config.yaml
targets: ["emotion"]
norm: "layernorm"
kernel_size: 5
shampoo_beta: 0.95
precondition_frequency: 16
epochs: 19.2
weight_decay: 0.2
Rows from block 13, named by matrix and row number. Rows with one number belong to one channel. Each number is 500 + 40 x the weight over its row's rms, rounded and kept within 0 to 999. All counts start at 0. Numbers have three digits each. After the name is the row's rms in percent of the matrix's.
# convs0: first width-5 conv (model.blocks.13.convs.0.weight, 432x432x5), inputs 323-341, a 5 kernel for each
# convs1: second width-5 conv (model.blocks.13.convs.1.weight, 432x432x5, transposed), outputs 323-341, a 5 kernel for each
convs0.66 092:514519486507494471456455401536512500558523428499521510480501548483446482483458534513484509436452483500500516417547604468477593423477507495447542718471515501485471563505501497503494428519526461538490487474488561541501530484473498558477450561562502486493531477561481496475491502497511492
convs1.66 098:484455538502512555567458425475498453498541498480495478520506516558519447517459534463525539514499456444535498515480499408534535484521516493527458543426486498540429489501512493490505476483483539468493536542380574511565606434533501458521423510436468579520607435591488488479502492492515505
convs0.67 060:473446464505482498485472558516546514504479501505504506496495499534485461532532481512531555478544511557534503666604531429484465445437487476508447502597382458529436486491516484564522493528517491493423470433488523491474465576428502441516464541613597517509521521547417482490524480519504512
convs1.67 048:519493502466490522408545519519462489456505547534479544461528481534479520450540568515479481534512508461579478464503568551519479510538503453557589417526447520447527482514468521506491499484513468494500528510561526499477520556483490540546487464607469534493473486554487475505480525494501532
convs0.68 085:474520472514504455467526509578548469499426463534512518478500488520482520544567480460518508443529531514476482560417568498446502436457527565500431508483443507553471509486551491485514536530545457531479432478475553477464549513468515463408538521498520481503520473513481499482501488503523506
convs1.68 090:450512487496525573416472526508545444557534476527502495512588522523480504455487567428521474461517513483516459513418454472463499517429432566519494465478502485519553552498511479493495457524534463506529512435507542523511498469583492524578521453609545491541458516505512475468487456507512486
convs0.69 105:506548534453479520496534504463542461435520494504492489520523456521496535492480478471541437498450400444539477604548525480521541531509435484513531482555525630517450368497461546551489410536470527528522469568516423559460529581436524470555506629492515514439524522464558530495513474516479517
convs1.69 100:535445481458517483464496466492483503466528495508494539532451511476496458521482520522537515519460562574503584594452436407483480467542533497568573461465531509424485454513460478503516495483530516484513470536466515506524494500444567452452430570409561575496544435498541502489505525509506492
convs0.70 077:499487473529499507486526531489501574436553477516495493521486505548432480559518626443518437492490486508425503419405545494450501511566484474471462507529529515549467528555529489489485533507452533522500459493538552511470505470499393507606495478587480552473461513522496509478481506499522487
convs1.70 079:477480493506481535437520465517572487498504476561478425509511566523456507452588528457538481452468467481554565506474592408516522507463521553562453469494426518475439467511549504520418518499439545525504485471542470583512494488536491478506410502509551547562437480520519514454533525503482483
convs0.71 085:549536500480448426462465547535540529502538439515501505498496433568436448543485467494522416482500453500487463466482462483530518558520507529487591479580515481477502489555482519473512559482443516527459530457456512454491507477512562390456540531545447452404458457580476485516490498488508515
convs1.71 073:482505489533489510427557476529473515456501515563524459472471477499534456505418430541450606489403546392530595318580521503405598625517508521538429514476592489431524392516474520496502481524516518490481452481519537448488442557555470490565411511465467472565537481552525489513480508503531500
convs0.72 033:504563537500463523513479473527544533488450508512513506460504498464525492511587548444498480443477554557480465465553431426557478420496500420582553430521476543583459569495474478531511474557501482539468548460557527528461549501490530474442602390453507442527549501477544470533525531476501477
convs1.72 032:506482504510503472524438473585433505594463550476493478472533479444496565520437531448493462537415487453520568498589515489513524455531476561439543521483537493468437492493486496559522486499499494522488499494392521590491528439458524479489536483477491585538484526459504481451488523505500503
convs0.73 094:612485495512488405470480478568518506496457493496483481500515608454547510483465613516498528519515479461496484548507456487357430514499548480384471535454539474465502486463492539466489487543475501516446573574448449493478490499501592443501517440461446458488501523489499468464524473521484519
convs1.73 109:505482526485520444478505488524482493502497513492511520537493427541342518572556517495505437506513461519539507494461511535491509501460518609460496495491478544529507523510476511541478473489497516508490489508530486370592468532478498477450469524455520514479503597492518488504496499532487506
convs0.74 095:460498570468483521428464473484475521577479454504518497499475510477527482404526549458478514467483482475516509509514523545475505471503543473436569517460488442464492595531444472496501486463488535440474528508504449516549453512562468497367481523491474457514506531524488507518526473510485500
convs1.74 107:479435529499490423455522503559556527507501482499500536555526501511572504418508486435471487470502507512513481521558480491517489604495463474460480535521479539500468500450520510519536504419514522528475479516522476488451492512513480516581566503497528609515478473512520520496492491515463507
convs0.75 092:500551475457515455487498508477473515553468563492502516499498553475576494513538414442520446445548492499603419414559480567407585504510461508477509525527525452468445544519496527499489536527497466480497451533520534507592430504509361495576514507482463526504475464471478543537508493524486498
convs1.75 104:470523548529540476523457506378487507510503499511570515499438498524462566504546452520508543548514477465505555516495537591527523429491474574559434463514530419542442479470518481490478497531494565508435540473463509492419611452533500516559482460555503532403481494462513513524470517499494495
convs0.76 119:557475496475558501510485555518477516469493446514482502524505547513520610489492454512520513561422476455494471456539511518519512505485516477506493480554517467487521506433503534535468413460490516553500548438416501453526521599503520565504531456478546520558447613521542489450524454493512482
convs1.76 112:466512528537474495543468422531530534465501527491521502454509513537460462454486557459501527481559621543446602558533490490543489509510525549491480488597398483498484496481462493525514545550514494492495418478531506474513545437534637532640462393464512620507463487512520485486508547560490502
convs0.77 097:483489559447556504474474416495494513517480558494499499482523449487481548433499455498494584529481487501543470448545523468520520465512475496458485488527491494440570487446465508544510460497459489569506559427460432465487503549513565430574459531543479544561514612514493482485504485488497514
convs1.77 101:453457498519539409449491540523518525420551504511501495411539522428462487438525555467445534510577485508542531548437457509502550460517520540537480515428404450481530426529406490546487511544536469475497504556484536496463484440514450513441516506528455576569543494556485480448522475502502501
convs0.78 100:513461496511488537559529536461520514486447510485494498501506516572498440509453486550482536467488482454534513594497582573486502473486552425557576390538410461441540549527437493484510532551455528565466514483498492470491447534538450502535493474477507502468539533541497465555503468515509469
convs1.78 103:541488498505515522492469557489527490532506588568541513515491516545565418481486559546565501441496484431528499466506579536566437423569518474464557509529542586611478513490529496470485528462433517501538476535513441512532540465417511544479558464511599567556422518442422571512505507550505503
convs0.79 105:503486515527452493481486458425509500414461507507508502497479460575565531505508463514571578522584472420402560446455509474563492520483469535490498429480517568527451540522478454496453541459524495531481528551519461519569502574556436472470481424457622499497559468420464493527444494505515509
convs1.79 101:494487519519461466546432488582495445478428526469524442493487525487478504570493493481512581486498441451566509449452454449437499533425516481510500455419448444517481540483560540557526490502528464513469503506496473447410612476582505421479553543432488587578521512494542556493501518498506494
convs0.80 227:450504555456509595476514485508481507470516455485499527490490499462509515480444592565457430511550524521483502621445547532488462509446493437519505481523587533422553503529439511528509478531450504590539453482537466528473411467619458573497410478480531544577448429557538469538491489495510509
convs1.80 189:501503524498496445510530423511541469535527501551421553485449493553392483525541588436409522508496508454466515398561420545477532482443526485458560527479586454511452490497422478583489489492527505504452567501554446475475598574431492527454542441548557502385475461465507484533507553447504515
convs0.81 133:524472510523505496566464513466488441511516468495505508497506504542525535485520483518439513541468375414502522527546569449499461526505527501530533446492490465497487455454475502553526487519520549496454506530560482591495477450570458568440494539537465529441521504513482553450491500502500494
convs1.81 120:518525518490495488484470594446476517484462525464540567431477505492442502534490547494502436576510612574414572469524434541554494467498411609480458457519523519458527495496519480499557528492553462481543547490523546452529497513537459522546518433534527537456424467511523458528543468487502506
convs0.82 105:519529483455458500411474565519571519451507435484510484505523496473441494417548585454498467524556538467473467521450479491500481453522526514547491517413547479492519525514524493485523498546538488427496485525470501551452546554590499519479511494573575543464444506483515478506496501466522476
convs1.82 105:491509513475508560547527454458488562583514493519583494518421458480524499471515484527502464503450488488462474494448566664487587503545552455424554559523437526514520478509468458498513494512498512540468522527519522523546400521458443531443482445507502415525409502487525447509476475514505530
convs0.83 106:482482464484515461448499496628457521538461455512517515484491507510485503364464519442397429466490424461549526624500561550499512562572474477515542489525572511547463466479499531472488516454594500497471484493458491469461524519493508527443534512470573457433422510491569517479487509500496508
convs1.83 102:425490462551474463431516447451561404561470558466422466541478451550441484509517539528518501468523573556599525594489442528546445547519497462476588462494537506477529509497479452481553509497495536556470542460549497569410480531567528457388454486551513385578463551471482528500555456497484460
convs0.84 096:452474513462526478495466534498519515474489561540496496485514482469505505464440496474559583554474475444406538412516483500515397552530582460501478517506543455441513510551565500504493496499529512481487542463481530459533507444531532435590498464571476413470532528453466471538480513495494492
convs1.84 099:503475492501491475552531558455471476517498493431569519468464499561499581446583394544551553435472549458589489479438509508554491481500457483456579508588491445440422531506529490467511504502496531532515492481487528535471541370494530526428558500529490476498446489462533499480476492525499508
convs0.85 095:521507511525434520484499426497540516480459535510496506511484543503512502535454516513540530406576437479611466450532465458496470563420529462457490455537524477530517509468464450525577547514488453525468466576438526421504509480439476492479530478452559608451501473485525455496485490462529506
convs1.85 095:487501448442531550438456540480446505465480576584481498496492631505468437439469537478483436468553473478546421552526417568542466535478501454441535587429604421596493471509492510463536490483492503504486455485515536503456418544448479429487541512463568570486456537490450500488515484520458499
convs0.86 067:500499499507493485509461486460527482532485444501501495497490458481566524465535398569453494483459484500526503483504501435503485450518516525508563501450454535511510484589459495478501525412475497475473461635482473517625457458590369488547467561476532491504494515498552514515504500500519511
convs1.86 060:487495502500526483493514539467477443517520541470557405501547546593392487482489540392563515592389458465538551485560508509473535490451562510534519493463510436501540532483506520498504511497542465486548469545455527447594383649457541521508465536460504542521544508470488545469487503486503499
convs0.87 089:554467497495475433498539476562461563465472449502525512498480492463483497511493450499531566495517596532495475535516515524521618558500489550461489495511501575497551485478522477499502421507429506522519500509519511594492478397442523502482477521472436456537604494465580441540508484506524502
convs1.87 100:488484440507479482511489446431463505481467571508551460551506475490380628479501452548551517513562513565424529436540471588570449496521436545506555488487477489486480442518495475453452462468479469550479447435534510438556527482461485484471450605536497432460638467567520488447519527501516461
convs0.88 098:478470510486530474477527515499488501511519518502510491474508514472426465498483452515507436433423498520538536539516526495506519458496416529496564495505593460488573496524526527493487531445508520525543453437455469514506524438521530489517449464499524545501518466521478500454480482500495530
convs1.88 102:516489513467496509542468505461462485502473521449485508482463470459567466522369433497534530570479504498471521489543512478375459584577487540486517492527486499578609487480500494506473471533479568487520505442584508533492521418489460446521543464527556483567562530502504490508487536498500509
convs0.89 089:499482490524557464558584454422487552502482475486495517512488480493553541477468518494463513498500471697637477461506479543496480443484454398572503483480483533493564541513491491501471504539463554435504496578485544520437468502533517518534441468487588500512494466486489482450489498473499501
convs1.89 097:515470515510517532493508500425590531520494491457556513490472597452460516522491559597469492435482532498565489583487480543495515517461496570563493596415485446545538494509494527474486526477514491500470563417523458527488542447493516598450455512519538549409472505538504533437502496518501531
convs0.90 114:519482468501530533514454525518500477584528463501529487508500476431474499524541497516504486543469325506557493501526445474513460435481499544500468571527448393590401486458519563499509506517551503521518543468480649424470526565501490507535516459575530512482468520472499555446537526496506487
convs1.90 109:480510493515485489523481514469481495525526522559472457577458462584509532594411578491545454433571514435462639501577362600468461518523497566550508517526553500508513593496550499453500535464478519522540490563414517501533413518585606535459556527473508546514509524536450514489540461519508517
convs0.91 097:493450484525465443505473554484521512472513462512500489499504499500581498648470540516484532418434574535498547501559429562473534506482497521505456467514566430489500557498529511501466496505466511513549443478516524446470429452440530447429531469519428451487442587538440485509492514500479487
convs1.91 102:474465474540489518488496537504464541498390521522524556459452624525534507457489488532499501620427491448523548547562453497448455504546536590454447450534571494402465570480516514469500552573549479471560505515483458549486413439473461568543439604489529439563560532480535536473520489512516470
convs0.92 088:458570561522476448500525443511505459426529535519499499502497484493541484452463582596480490426563480446514464538476549477517471471536524473525530464431524511527552467529539502447549507492475544531487515470589433602484488536451550469473584483455453529550430457513481487539499513509512496
convs1.92 095:499489483521459549456563509526481582494531495499512526465528541458504497506650415537532521409568553496555443450555478612497577517510452496495417520520518560575487509539483465457495557514510474485528505453450438523553447548481484503493467477478521470593446506489489499492503523462515504
convs0.93 098:490489504524486511481491464470497466422501525494515500530480519561447443538467542510526483464438553475533438502506525551485385426546448492530543441570550493469397523533509472509488614491473469463616410463648500506534527469535434531466464440431536490539546485474460464539479518495479488
convs1.93 102:504461525467499496436437464499513450459518539492476516528520499479562498453478537413513482444414491569530462550489446576464458494470528515422513412505544493486512464520479480492479479526496528481557457554449453511505571478561502594531552446439550554513615476537419521474521489456493484
convs0.94 064:462459463564522460512468575459466550491519469504492504506496446559518582562514445474545490474437489465473438439574501516529488444548472472486452498485482564544449564537513482539479470559512488535462521487454532514467510570478466557463534619486581525491510498509481502467496493482486534
convs1.94 071:504505525548524473445478530504550451521518484518515457548489567448510485633459504518533449463512484526581457572547470453472525486476480523497465499568472554436414535511532497491478477514489490512494516513487492430520514501465506526544552508533356589535492505503496490466506504498483508
convs0.95 101:518481487483526498537500480455523491487504443494509472485480518523515494486482495530469475514398515529502387412518572508479509465470478464475543527475509440531480503518549463467483450484517526431510483497535453585486518611513471483505512468532554481551564498531426525439502530514508515
convs1.95 099:525557487519501518562521479509442529490549503445504527460459434554557521557516510582478466441474522588477548511447451571469453488606523522449553510465535532538484521491490509529522499506439509525512454519473529560539410485439478508492537485430468491471474481512497490531493503494489533
convs0.96 050:512480463488492568445464525462451510533465540495507505490500543475538534487460465504507521513480478504450492538520469473542523481466491483432520504520461603458383507505512529489465519450524502481486547620429441501540555560435483496501515498504533497506492493483531549493484505493503497
convs1.96 053:485506510519510530455525488448503467459549504512549471452475552396425511557533522460520454523477491442465461581473413556528461529509508499376467556539397563494522493504529505475489542494536485473496493542479485418537541521461441507521477563294622499514602472528528491538515532496500492
convs0.97 138:482561516472472516422485524498458484492475532498491521497502545537557425550464480480457473526526485534474565492560462594505525527516351524510494501453455447521513412462479486497529459572539462508485479547504487504557585506558540455507511537511463509500472487493518453500492515512506485
convs1.97 120:477455507515456596453415694451543515495491459553559495509485539470537476540534444492513498585435501454542455481529570489466547533567507480513544505476477527398496558521449483501537538453500481553487470518472477453592442550483458478462574505467480589473453514457505466491487500509502510
convs0.98 092:521515506531472495440566461425438481487542504482502500510504469528453493434365543593529542545479522495522410473480499517553451468531514468518508452483482493549509488532462508514470454569512471501470461490484482527504568524427489469547488559497482526505501499429515498483510482513484510
convs1.98 101:488520518486509512494478542464494592488452517454530507455492552482509425452423519359567520525421553515493434495464528491461521536541520451517484478487509558500546495556487495464502489511482554445452483511517503529472505403447488478555483421470512462480583562507540435527498524520488460
convs0.99 057:461479546487472479692451394543533495490508499483504488509498452527552453536575596501435477487503452483506401558553457487495447489426680507453458568448399599554386500524539507496486485494469549532542560467516444575459539477454445494433588503399543463494513474450549487486504489503502507
convs1.99 052:493489490487534611509456537472505527542500455547505482420505580528461419517391515449479557484442414492549504550590420366542556511505437580439537489491510504462477553482509498492494465498500503538541469532496420527651400507460487445536529539561456480506445483509540491506505486478502514
convs0.100 116:495484491490542445570535494472559525471579473524489491520478527534506471460553519518527453493520508545420521579549495543545517537497469590523562388532512429479562529493505459468494564505475515447534451455576451452522521490548456503450516529509453516483646445479470506587498524483501465
convs1.100 111:525517499435487479556504539507444521549453514516449428484492532460468497577492482465432489607469420574509406543440474451488489529466531439542421413548483529436513481482525551516561493536479465504478532500479470559555501513497503435448541584603385449488558513444575542512530472498477497
convs0.101 091:445500456519470484472451482449539512527497518479492518484513444532498514476474443540527501522507482498500524457468523483531547521419451544483523481548534462476597440491486526521574427518485589526626576424439520530450623490483440484485562477541471451470552538518417452554482484510503507
convs1.101 105:482482505494538439535480539424462498456527447434464464492600470479454530579495547623452507473393434547414448449556456487439464557499517549470462494486452432579591517506527462484530539521460487514522494490552420455489554448611568412420410467478437470465505523495492528448526472520513528
convs0.102 108:479553483492497485518488531502467474490507467514508483485509586501488509562537537497481465551459481512448503496456457441588471459509477475503530475494382586422504455517435505520476479430479460555577467478542499417584516371564490497456547528523533506483464466473489489525496523498459497
convs1.102 111:515491503506495635548545458478530497490520545472551503452443486401473574491517453471482438593377478599508511473401455461505500497423581449488424486599481475494500508576518496470480471513501512531504489507513461443550448533489453535543535477488383484432489496441537494457534509487515501
convs0.103 153:475525451507524471460449512502519526448507536504466526510535407613473445523473438543542490507443491580471618491465524374595432586518487496431544548478523482503619416505535483514489573499506500508442476503508429450593498460488486449512485539425427509472492514505470527472505466489509500
convs1.103 129:494517498459499523488472526469544493481495507519568478479502382557535430586499468507551560514482538550449502500537647391468557517479496497555505571445577477558522483514532478560427506505550478475498524519426557459556492433439485542519491497439426512499576478535493485507489530538501508
convs0.104 102:502502501473467478524516480434477446471473544510506475488486525562513478507453502494561507599405543422484628474460441514436472565457440527465484515607589482555555392489490486520550539489511492537612471442451471461456497451493502478481488534500499540486505467540500554520511500496474502
convs1.104 106:472519474509487510445545553448448456534522412472496497488522420486567499482462564511465500497517568534470516403454495533464493469533455482432537473524486496487506506511513502467555512476541469463534533434460412468549394481542522481523586537632418504511508532477541542445510467507495459
convs0.105 111:527480507544462469529463490498492491494418497490482517511501537462523504562461425458533444547451490538475506479524547534481442582552480528478529550483399492476473545544489527467518472485567473542492480527550558445484494539424532516482486479487485547530463484490452482524523468485482512
convs1.105 109:481496568529482418537529570487533450460523516535521512551512350520505575536436564582444555481551543540423455586565465502492548503532526501543463522538523443482478534465441500500480547519469548475520543507483427552449542510495553432424471419474455579607469509430429478461545489509538507
convs0.106 116:580509537514487517490450489514508507435545471503494485509515543463459393475424560527534503474516485493574458479464516427466569460489477468532470434546490536517506494530511493535496485482550532486545462564521389530515479519473486512589528487499440532480501537452493479502524492497481497
convs1.106 110:522498539531462459591539515567475524499476488417484493534518440552521543497440495482501554422455445444551482445545418600538482510474423540532498563484440405500621528483497470485461534484470460473501499490483532472512528528431484478538513515494513545404555479458516539531475499543495496
convs0.107 103:493471478451442487527470517542548466501528513515498484505474472500517428478536462528542451544432498451497406607571461437598491432481453489487476463409419621505441501483525446498546482520459530527450449511506432501500456505680638506481454444444451449572478491506470489509514489521510458
convs1.107 107:488484544479471534506499498453496515453498524500511494455492516402526461489478468547546440572433566492452510421492500530547505476544520446542428580557482532461516544489521554463477478519466424532479464549429515417581381603473481494546519531485463505423531550551459456522493475475504490
convs0.108 112:500467433454501522464476575510526496507526478495511504493510488527498519555511421468528505520472459420512502506504486410536559581577593478511488444462464467539567511532471491495468537466476488576448460441530539510499496577465455518509476459504434509579442490522493540510502532480526502
convs1.108 112:454531537517503483523435505525476504526496602517532468497574527500547601508626471615405430512529473473531541489432461480448478547490481552528482515512537488559526456537519453516492535458538516503443457497487486553544558559525577608477444473500487514410487519503533453535518494524465501
convs0.109 068:466454498491568464428563531504500513508460489503497498512464490459474499508488476431497579470478508556561514540469491507483454481541544563473547552472489510531499460496518489509491445512479496524565496556385454531613534380484524510465548415458462490533551465518506500499520499501502490
convs1.109 060:489524491552496537469511666377554521492486486504551471493486423597530488479478460559536466496530477391471598562442505470513475444475516457554459530459501570503401529458518505504481472498483520523489510505490571535413480590411480509431534436573518522389510515468506502486494503518494502
convs0.110 109:558463518456438457540440501477456465575421505485489506506486439435595518470460415509580460477485578557474429498522514503445485525522527551466390522539460519442430550474501513487534510466620458465488513505526473610488476461493507539511482489444506539523456546506457490500506459491519484
convs1.110 109:468476505499546565448446509491499491511515498413508515518487498428489498656534475530505520507503518475540516468565477549512478520527560463490541539523493558509405559511541488462501515558510500524553425556540483503466479537508492500502500511503562504546446496528537505560478495513492509
convs0.111 044:493453468534509439469533478545480541455487508485513489512493544431554424400473468469459472470565549420521506475481521497468544502493567585438525529566462454590486467516525512504496524439523462454418458527519517449480610564520500470473428488535510496570492460480475502513486494509472505
convs1.111 029:478516511495502468523597437480502476472532511532471490494502541524432512426512590414440490498499419517478421478480565510499508524527476499516510464430487521593507488501504494480493496511511468482493547431478526485465559497503548481484551473537447563638403503577509495442495487499502488
convs0.112 111:516481420527556416482512535507557501528498478505519503494498550501476528599536429473553517483512500546514454526537555415544487514494482523521506453429421496489441495499500482490512466509501511558497511479493428488421496511549466610539403421537423463475544463502516483502516509495496495
convs1.112 093:516477487485525508503524480540503516516495472495555496542479561484473518427458452540499523392480548546525533557498508518549444440539549515418449526497479478520407542525473494489496534450499530506520470513509530501403577545410568438385473542589522324583546580487497502505484520482496508
convs0.113 209:511528495497539564451479467519528457495614470498499503489497500493469501536443586576492464522508487470485573420586530454544475502428531549500451503478629448482473465497505527517520547467525518476514477553426559539430387500651528465540455532524536500462495540445544536484513519499456540
convs1.113 170:508497501478538509474407543456532441521543494500458546534481503502596479472561524429483520558507492364531546454425591426497536525476539562465510470519551484507502443477498491489511489452552481506512532513501495445506491509542486467491512511538512477423485455480487494496520520489472540
convs0.114 098:455477495518533443519523470514507506514495520511492504487519533535473421479495510476488483555424489538574477562532421420514527469529518524392517463417392460488535549534539555516512479509494444484476550532516432524410555605486497546485566538550493486497563491563408453470509503505481478
convs1.114 103:447487534480514474466451447499519526502493552441482545463602549577472513531483483542553538382448511568488454413571555520459602579469545550456475482508461501555514474516502466500501514513475498486480503451398368609458471462449494555444556465566522453529501516534470522489497508486508484
convs0.115 092:528429451503515611401409501502490552443500473509506515507489434493544427580403470619458473453568479536479566515558519464480550440524466502500455605451531487516529441574462517513477483526529516402501480534496508550500412471548561494521492527575530507535501557489525480472518497470496490
convs1.115 100:437516529489479478513534487578522480452480491476479591513504503461578523526494569445422468504497631430484520463523437562499480516503453537435568675490528568481609424508505523457493510491518492502457563489492505433431533511532453461499546511559390481573441515497466553479499501529526502
convs0.116 095:560485514530516506573536436539515492517551449478519506496497533528490522490531387549518453522595568495484528448567482573492481551527508472571459499503495482484439549505474515473510448517519475604505471490598566565500448511554521568475490540547602494445445496502516504476511487523503501
convs1.116 099:524489493512472521540503436476524471510497506515513534494464520490558499449527488444503543532470474529493423505477545548553493524534502482496408529475455450516404460447544476529508493481531522536424487565550498557500513415469515542521491394434588540436436496553537570498510467498556516
convs0.117 022:526482462491433448422529558535489491453494488490483493499500499437556500477557475455503500537548509475555480559520460496507535470533495460462532507632528493621470537538466474537495520537517404447548531489561511526436645564421461512541556471532405474494523500486473489495507488496515496
convs1.117 019:465535545495486516548520497496509508485501521504437489468546543547446500526378467506556504467541438439469433468489468442556442488530489489570491518475527470515561505473502536430541519490523550475500522466511511524508531502452370407426533525606497488488560503470506459519480520490510532
convs0.118 097:562510489458471553479526476471582443516503488523511491515487527422498503400513438541571524481516538466539545528548433502493468480428465489532523502540606516593528430491465485518516518506481439525519435509537507596519519451494517528506514456540477510568611522484505497503485487484503522
convs1.118 101:531540485487439582455495478521463431484518451513496503462524503506484467483521488487557426538563519481436544535442484523474530552529583511550527406517513529520488449535518474534494464563526476507511490562489522451505568482495523528457423535458449458443508540474476436493521486509516505
convs0.119 096:510465437580515486493467501528484522488504535496510497512503512462467505491495499468503458468555512553424566456502470548482542525601507512484433451494526510495511498503467476563509461471476520464523460532418533428537457558541535606439474506480447437531488496501469465509490491506506507
convs1.119 103:468498523494496533481520391447477493452452453570546614488470458485475467482588550438522471493471533499376555427521513376522457538537478539455476612541489588508514468502510510477545505529522505483506464541470551549491498584473489463486423499531503495473536488542552472519514473501524525
convs0.120 086:477488490536509605486489501446520470589428496499511496508490535479553532476469529444446580393571417463496589414545502477506477514597519464455448595447423555474468625500541526477479536445482477547534489489529469480529546407543527451521522465407455564522499563479450531499486480509511482
convs1.120 110:505544497465496535485534455434502517510486475596551460576531541590450385625432510459478628468489485443464483515478462542502458470498530562452540520534586584462510428535515475513507556504507457473483525482472516478436468550474557350483538501477577402485590496508471527487495508520500475
convs0.121 113:492485478508513515460537449584517470490476525490516481484514546584551516655552555498427442493423466512475554496589496434490513556489481462495536458439495595477505517501511504506553493446593429537587495433492448434514488447526494481490484498522492508602514468541514531505456489512528515
convs1.121 109:499503515576545469537575515488502466507485553481479529493499523355557531389412510539425432518466483528536466550513459623481457510523591504590480495552509479446448537484471506494509420486439529513508487544515422448478504591525536495561490474456462469561534485513516475476508526478491524
convs0.122 112:501476486486510543446590547513494476556456517496497493490495497473534479445548536564512535517470487476579434520515478574566518399586421502547544460554443556471475473482443555513512511551452549505528508510506476484526478544415489512419485559459448554534434501531485427493517503490535465
convs1.122 108:510468527489497447582468424564531551540453491574544532500477515480476511553490471531536517461544564545468572546558461447522461483476528572525526449453504474476423579544486492511472483557519518529487462534443475423529514526530448460463542502458513537548422515466560515472537513505506462
convs0.123 101:492442529446519520491517564522480446567525550493494516493487527378590485564508503520522500515512501499527497474572546521585498495528459590507566470495456493505474497504521527484508499501555474475558449432583535436552453491513556548474512606544413522525579512554463494454505478521493493
convs1.123 101:479479522503499557427496415440494560433459484545439488444505453609522528458500497459555551538477366452504402501441476496462495477470472522522466462477518500575439526515465524525463469503543490516478459443469532657397557415477500453526478485405471411528597550534508551495512516489509478
convs0.124 064:516532495511446497534566507494542455561497470499503484522461507498493499509523363535583616565468557466488507540506561469455462510538481475605480504444525549508508450511477499502498469561541551526580533559512548457488537527491534434476500439514590594510529504482486471537508486502483497
convs1.124 078:496491489484497540572473550397522494502558510472599496472499444594517413479531532461502479547433480451411524396517461440489554520497516528492561494535475562515536439499522540506481467484483484539485500575524473439489535500506546516513411440474551412437609505547480445506493503531500552
convs0.125 073:514493525472491582498526486486533447531493482472520505487504426520460459511560495403512579454470569522446456602506483475464497454564492533420477457433422509485538466524574509470492476526485478571514455511490534505533513482551437506476510526479498403527450474517493487497499495483517520
convs1.125 085:491428515452483597503498556535501571508470508456456584493479547508546505467566551481420513500466482544439560524502488478530503468462431485517495616463516466490443649500505545513507479455469507450471500466469480479431509468485494473566592540470545596425435515443435489512480489493511527
convs0.126 106:490455560509500494462462499503481513530497519478518494487516554592512522523493472484418461516578555431478535435536463510542541455456469486482497478503480439567427495483502488505477528453470570530509456460494461502485495533459537502524550565498493480590567540533506480501499521502491489
convs1.126 105:481499503483490490572473499456475512467457574518529507400464542448547562461495499447476548585549457532431498536390531539526513482497545528497513519513521538553532472501463499488520502506466525453500485466503465520458470497531489480464494418562503451533518447498523437475463503526535467
convs0.127 088:508446493521538490470570361594535499480489471499476499509518468488501522460496515535546569544500448439481498416570521513562550470476428460464499515589453546584459485469451517565497428520493432535473483479531476520536455567493512443469500445453524484513485489487526527496503503517491509
convs1.127 095:442494505484515505472474452510559420587490433472524461468457544569529504458477460542556546411472485515602464485446446499626545493407539530505486541472461498509553517523536515468523532551564508473511458449498479558565444486434533506549474510481588500456467482501496510497509481494473491
convs0.128 110:536508489440512519538512551451544470443467500514477504486481451563505532496548548492573404510496506501472517525444534554485510475554560560474525529541422587498427523536514475486481447473538540568487536505472530482455496590506431464538520524484484533510443553456446516466490493467514540
convs1.128 107:504511484494495552559502484534465545512505563528509576499474520487485492570555482433446505505434534542478557428467560478495541479497518499489526451456445476533448535482548487534477534522478450493476525417469512547469491587439599434470533511509500499426582530445515528486487465539483482
convs0.129 073:509574462499534540471599527526459457505532492494504537523516537617472427559477453527520514534527491522469530521502518522544494517458510617462523517509479481449476502514525504464501507503520497518519589535453508507558484469514456448550541512490502472487541553500477466506503509512506505
convs1.129 081:539489495470489412482542514516480522493437511502460501560483541439564564444431587505512444481432431491580503539451504566554527486506453585529521469490502429437515485530502502502477602533524463466509464490520482532459517465522507459404484478519513454485529507453550597497487499462506502
convs0.130 098:497496506505460489529460600529478503472471548504521504484506468507495495587533522473458480525508469466493505531463449480548512523431452564497481523460484497488488447512473452509523469464492505503513507504481547510521542530379536466411519559520576606484454489528518563473485501509491530
convs1.130 101:507482525547495589567415522501550541540516473443535492535513474567492487486513476539519396491558579471512540486470522473511436512513518502584467474468600478451462490535467488524491506499483559458485490620523516498491525439514474515449495485558511485504403498521464463489513508488491489
convs0.131 115:448506510512469454525491471544534498523450479510506500502494513555427438433480545568529541493521507500508639502456546407539606419489536550533437453491447545526544483497495518480504512525492408535495486521537454452481454497547507362433529519498522460557538504518535532490476505490530490
convs1.131 113:507479536516487424540547594545529479473493489530481564465481583442397439436579541452464489481427514494542481501489543557538501535579488439444451498501433452495500558474487485493535511522511549484500511572494561444472559407528443482474551444387549474491608514482520522501518513510469489
convs0.132 098:485481462512496497477478419446493506502443521502492514511496529491551480490495517534470536471453467551506491570480530557523525458577519486492453417463482481497441459529482506503498477528456490427423605502455475472542482459429557487527436502568488508514502508498445518523503507490497504
convs1.132 138:457469499503478508452454546499512429498548585457483541475557500430596508486509507460500468478532553472594443583534512527454486496465472476467542452485523550547431531468474505488515467447480518476524569511499504527523467463447565537453546407496500548525474510529490502518512450511521486
convs0.133 103:503547533561482419474502522476507536505450521487519499505505460515522493522418533530505534453421548499474513464561483575480447451465474490546503492485540487516558459531530475498500577500520467475484397488480546411530479515544462482528494496479464456540470539469518488448501486495460557
convs1.133 109:481509508481518483511529460511516466544492564544503459542475428533509467446497557506543546643570547531464507566434584568554509504474482446529508439516528548474522449527462460493548487552553554522525520474447585435535600505472467546487534532503508519487419517467515524511506511546497483
convs0.134 054:537476483514494541479455507475508475509459454491503492511500519519570543466563497522523434580478480518489500540549381458535518521524457490440599553520492451580472488500490516493523469491495454551431569483469564493520516476517481512498564456446429479517596519492482475481492507514508486
convs1.134 054:502518493503489489472571494498529474484527506474633442431534553619495388361568469534440539505463525504530429598563474554493518544487512478564484532484505452511498523504477500526489497496475508488465497530485501481410456458539459473570541527499394370519537503515489502497512499495491495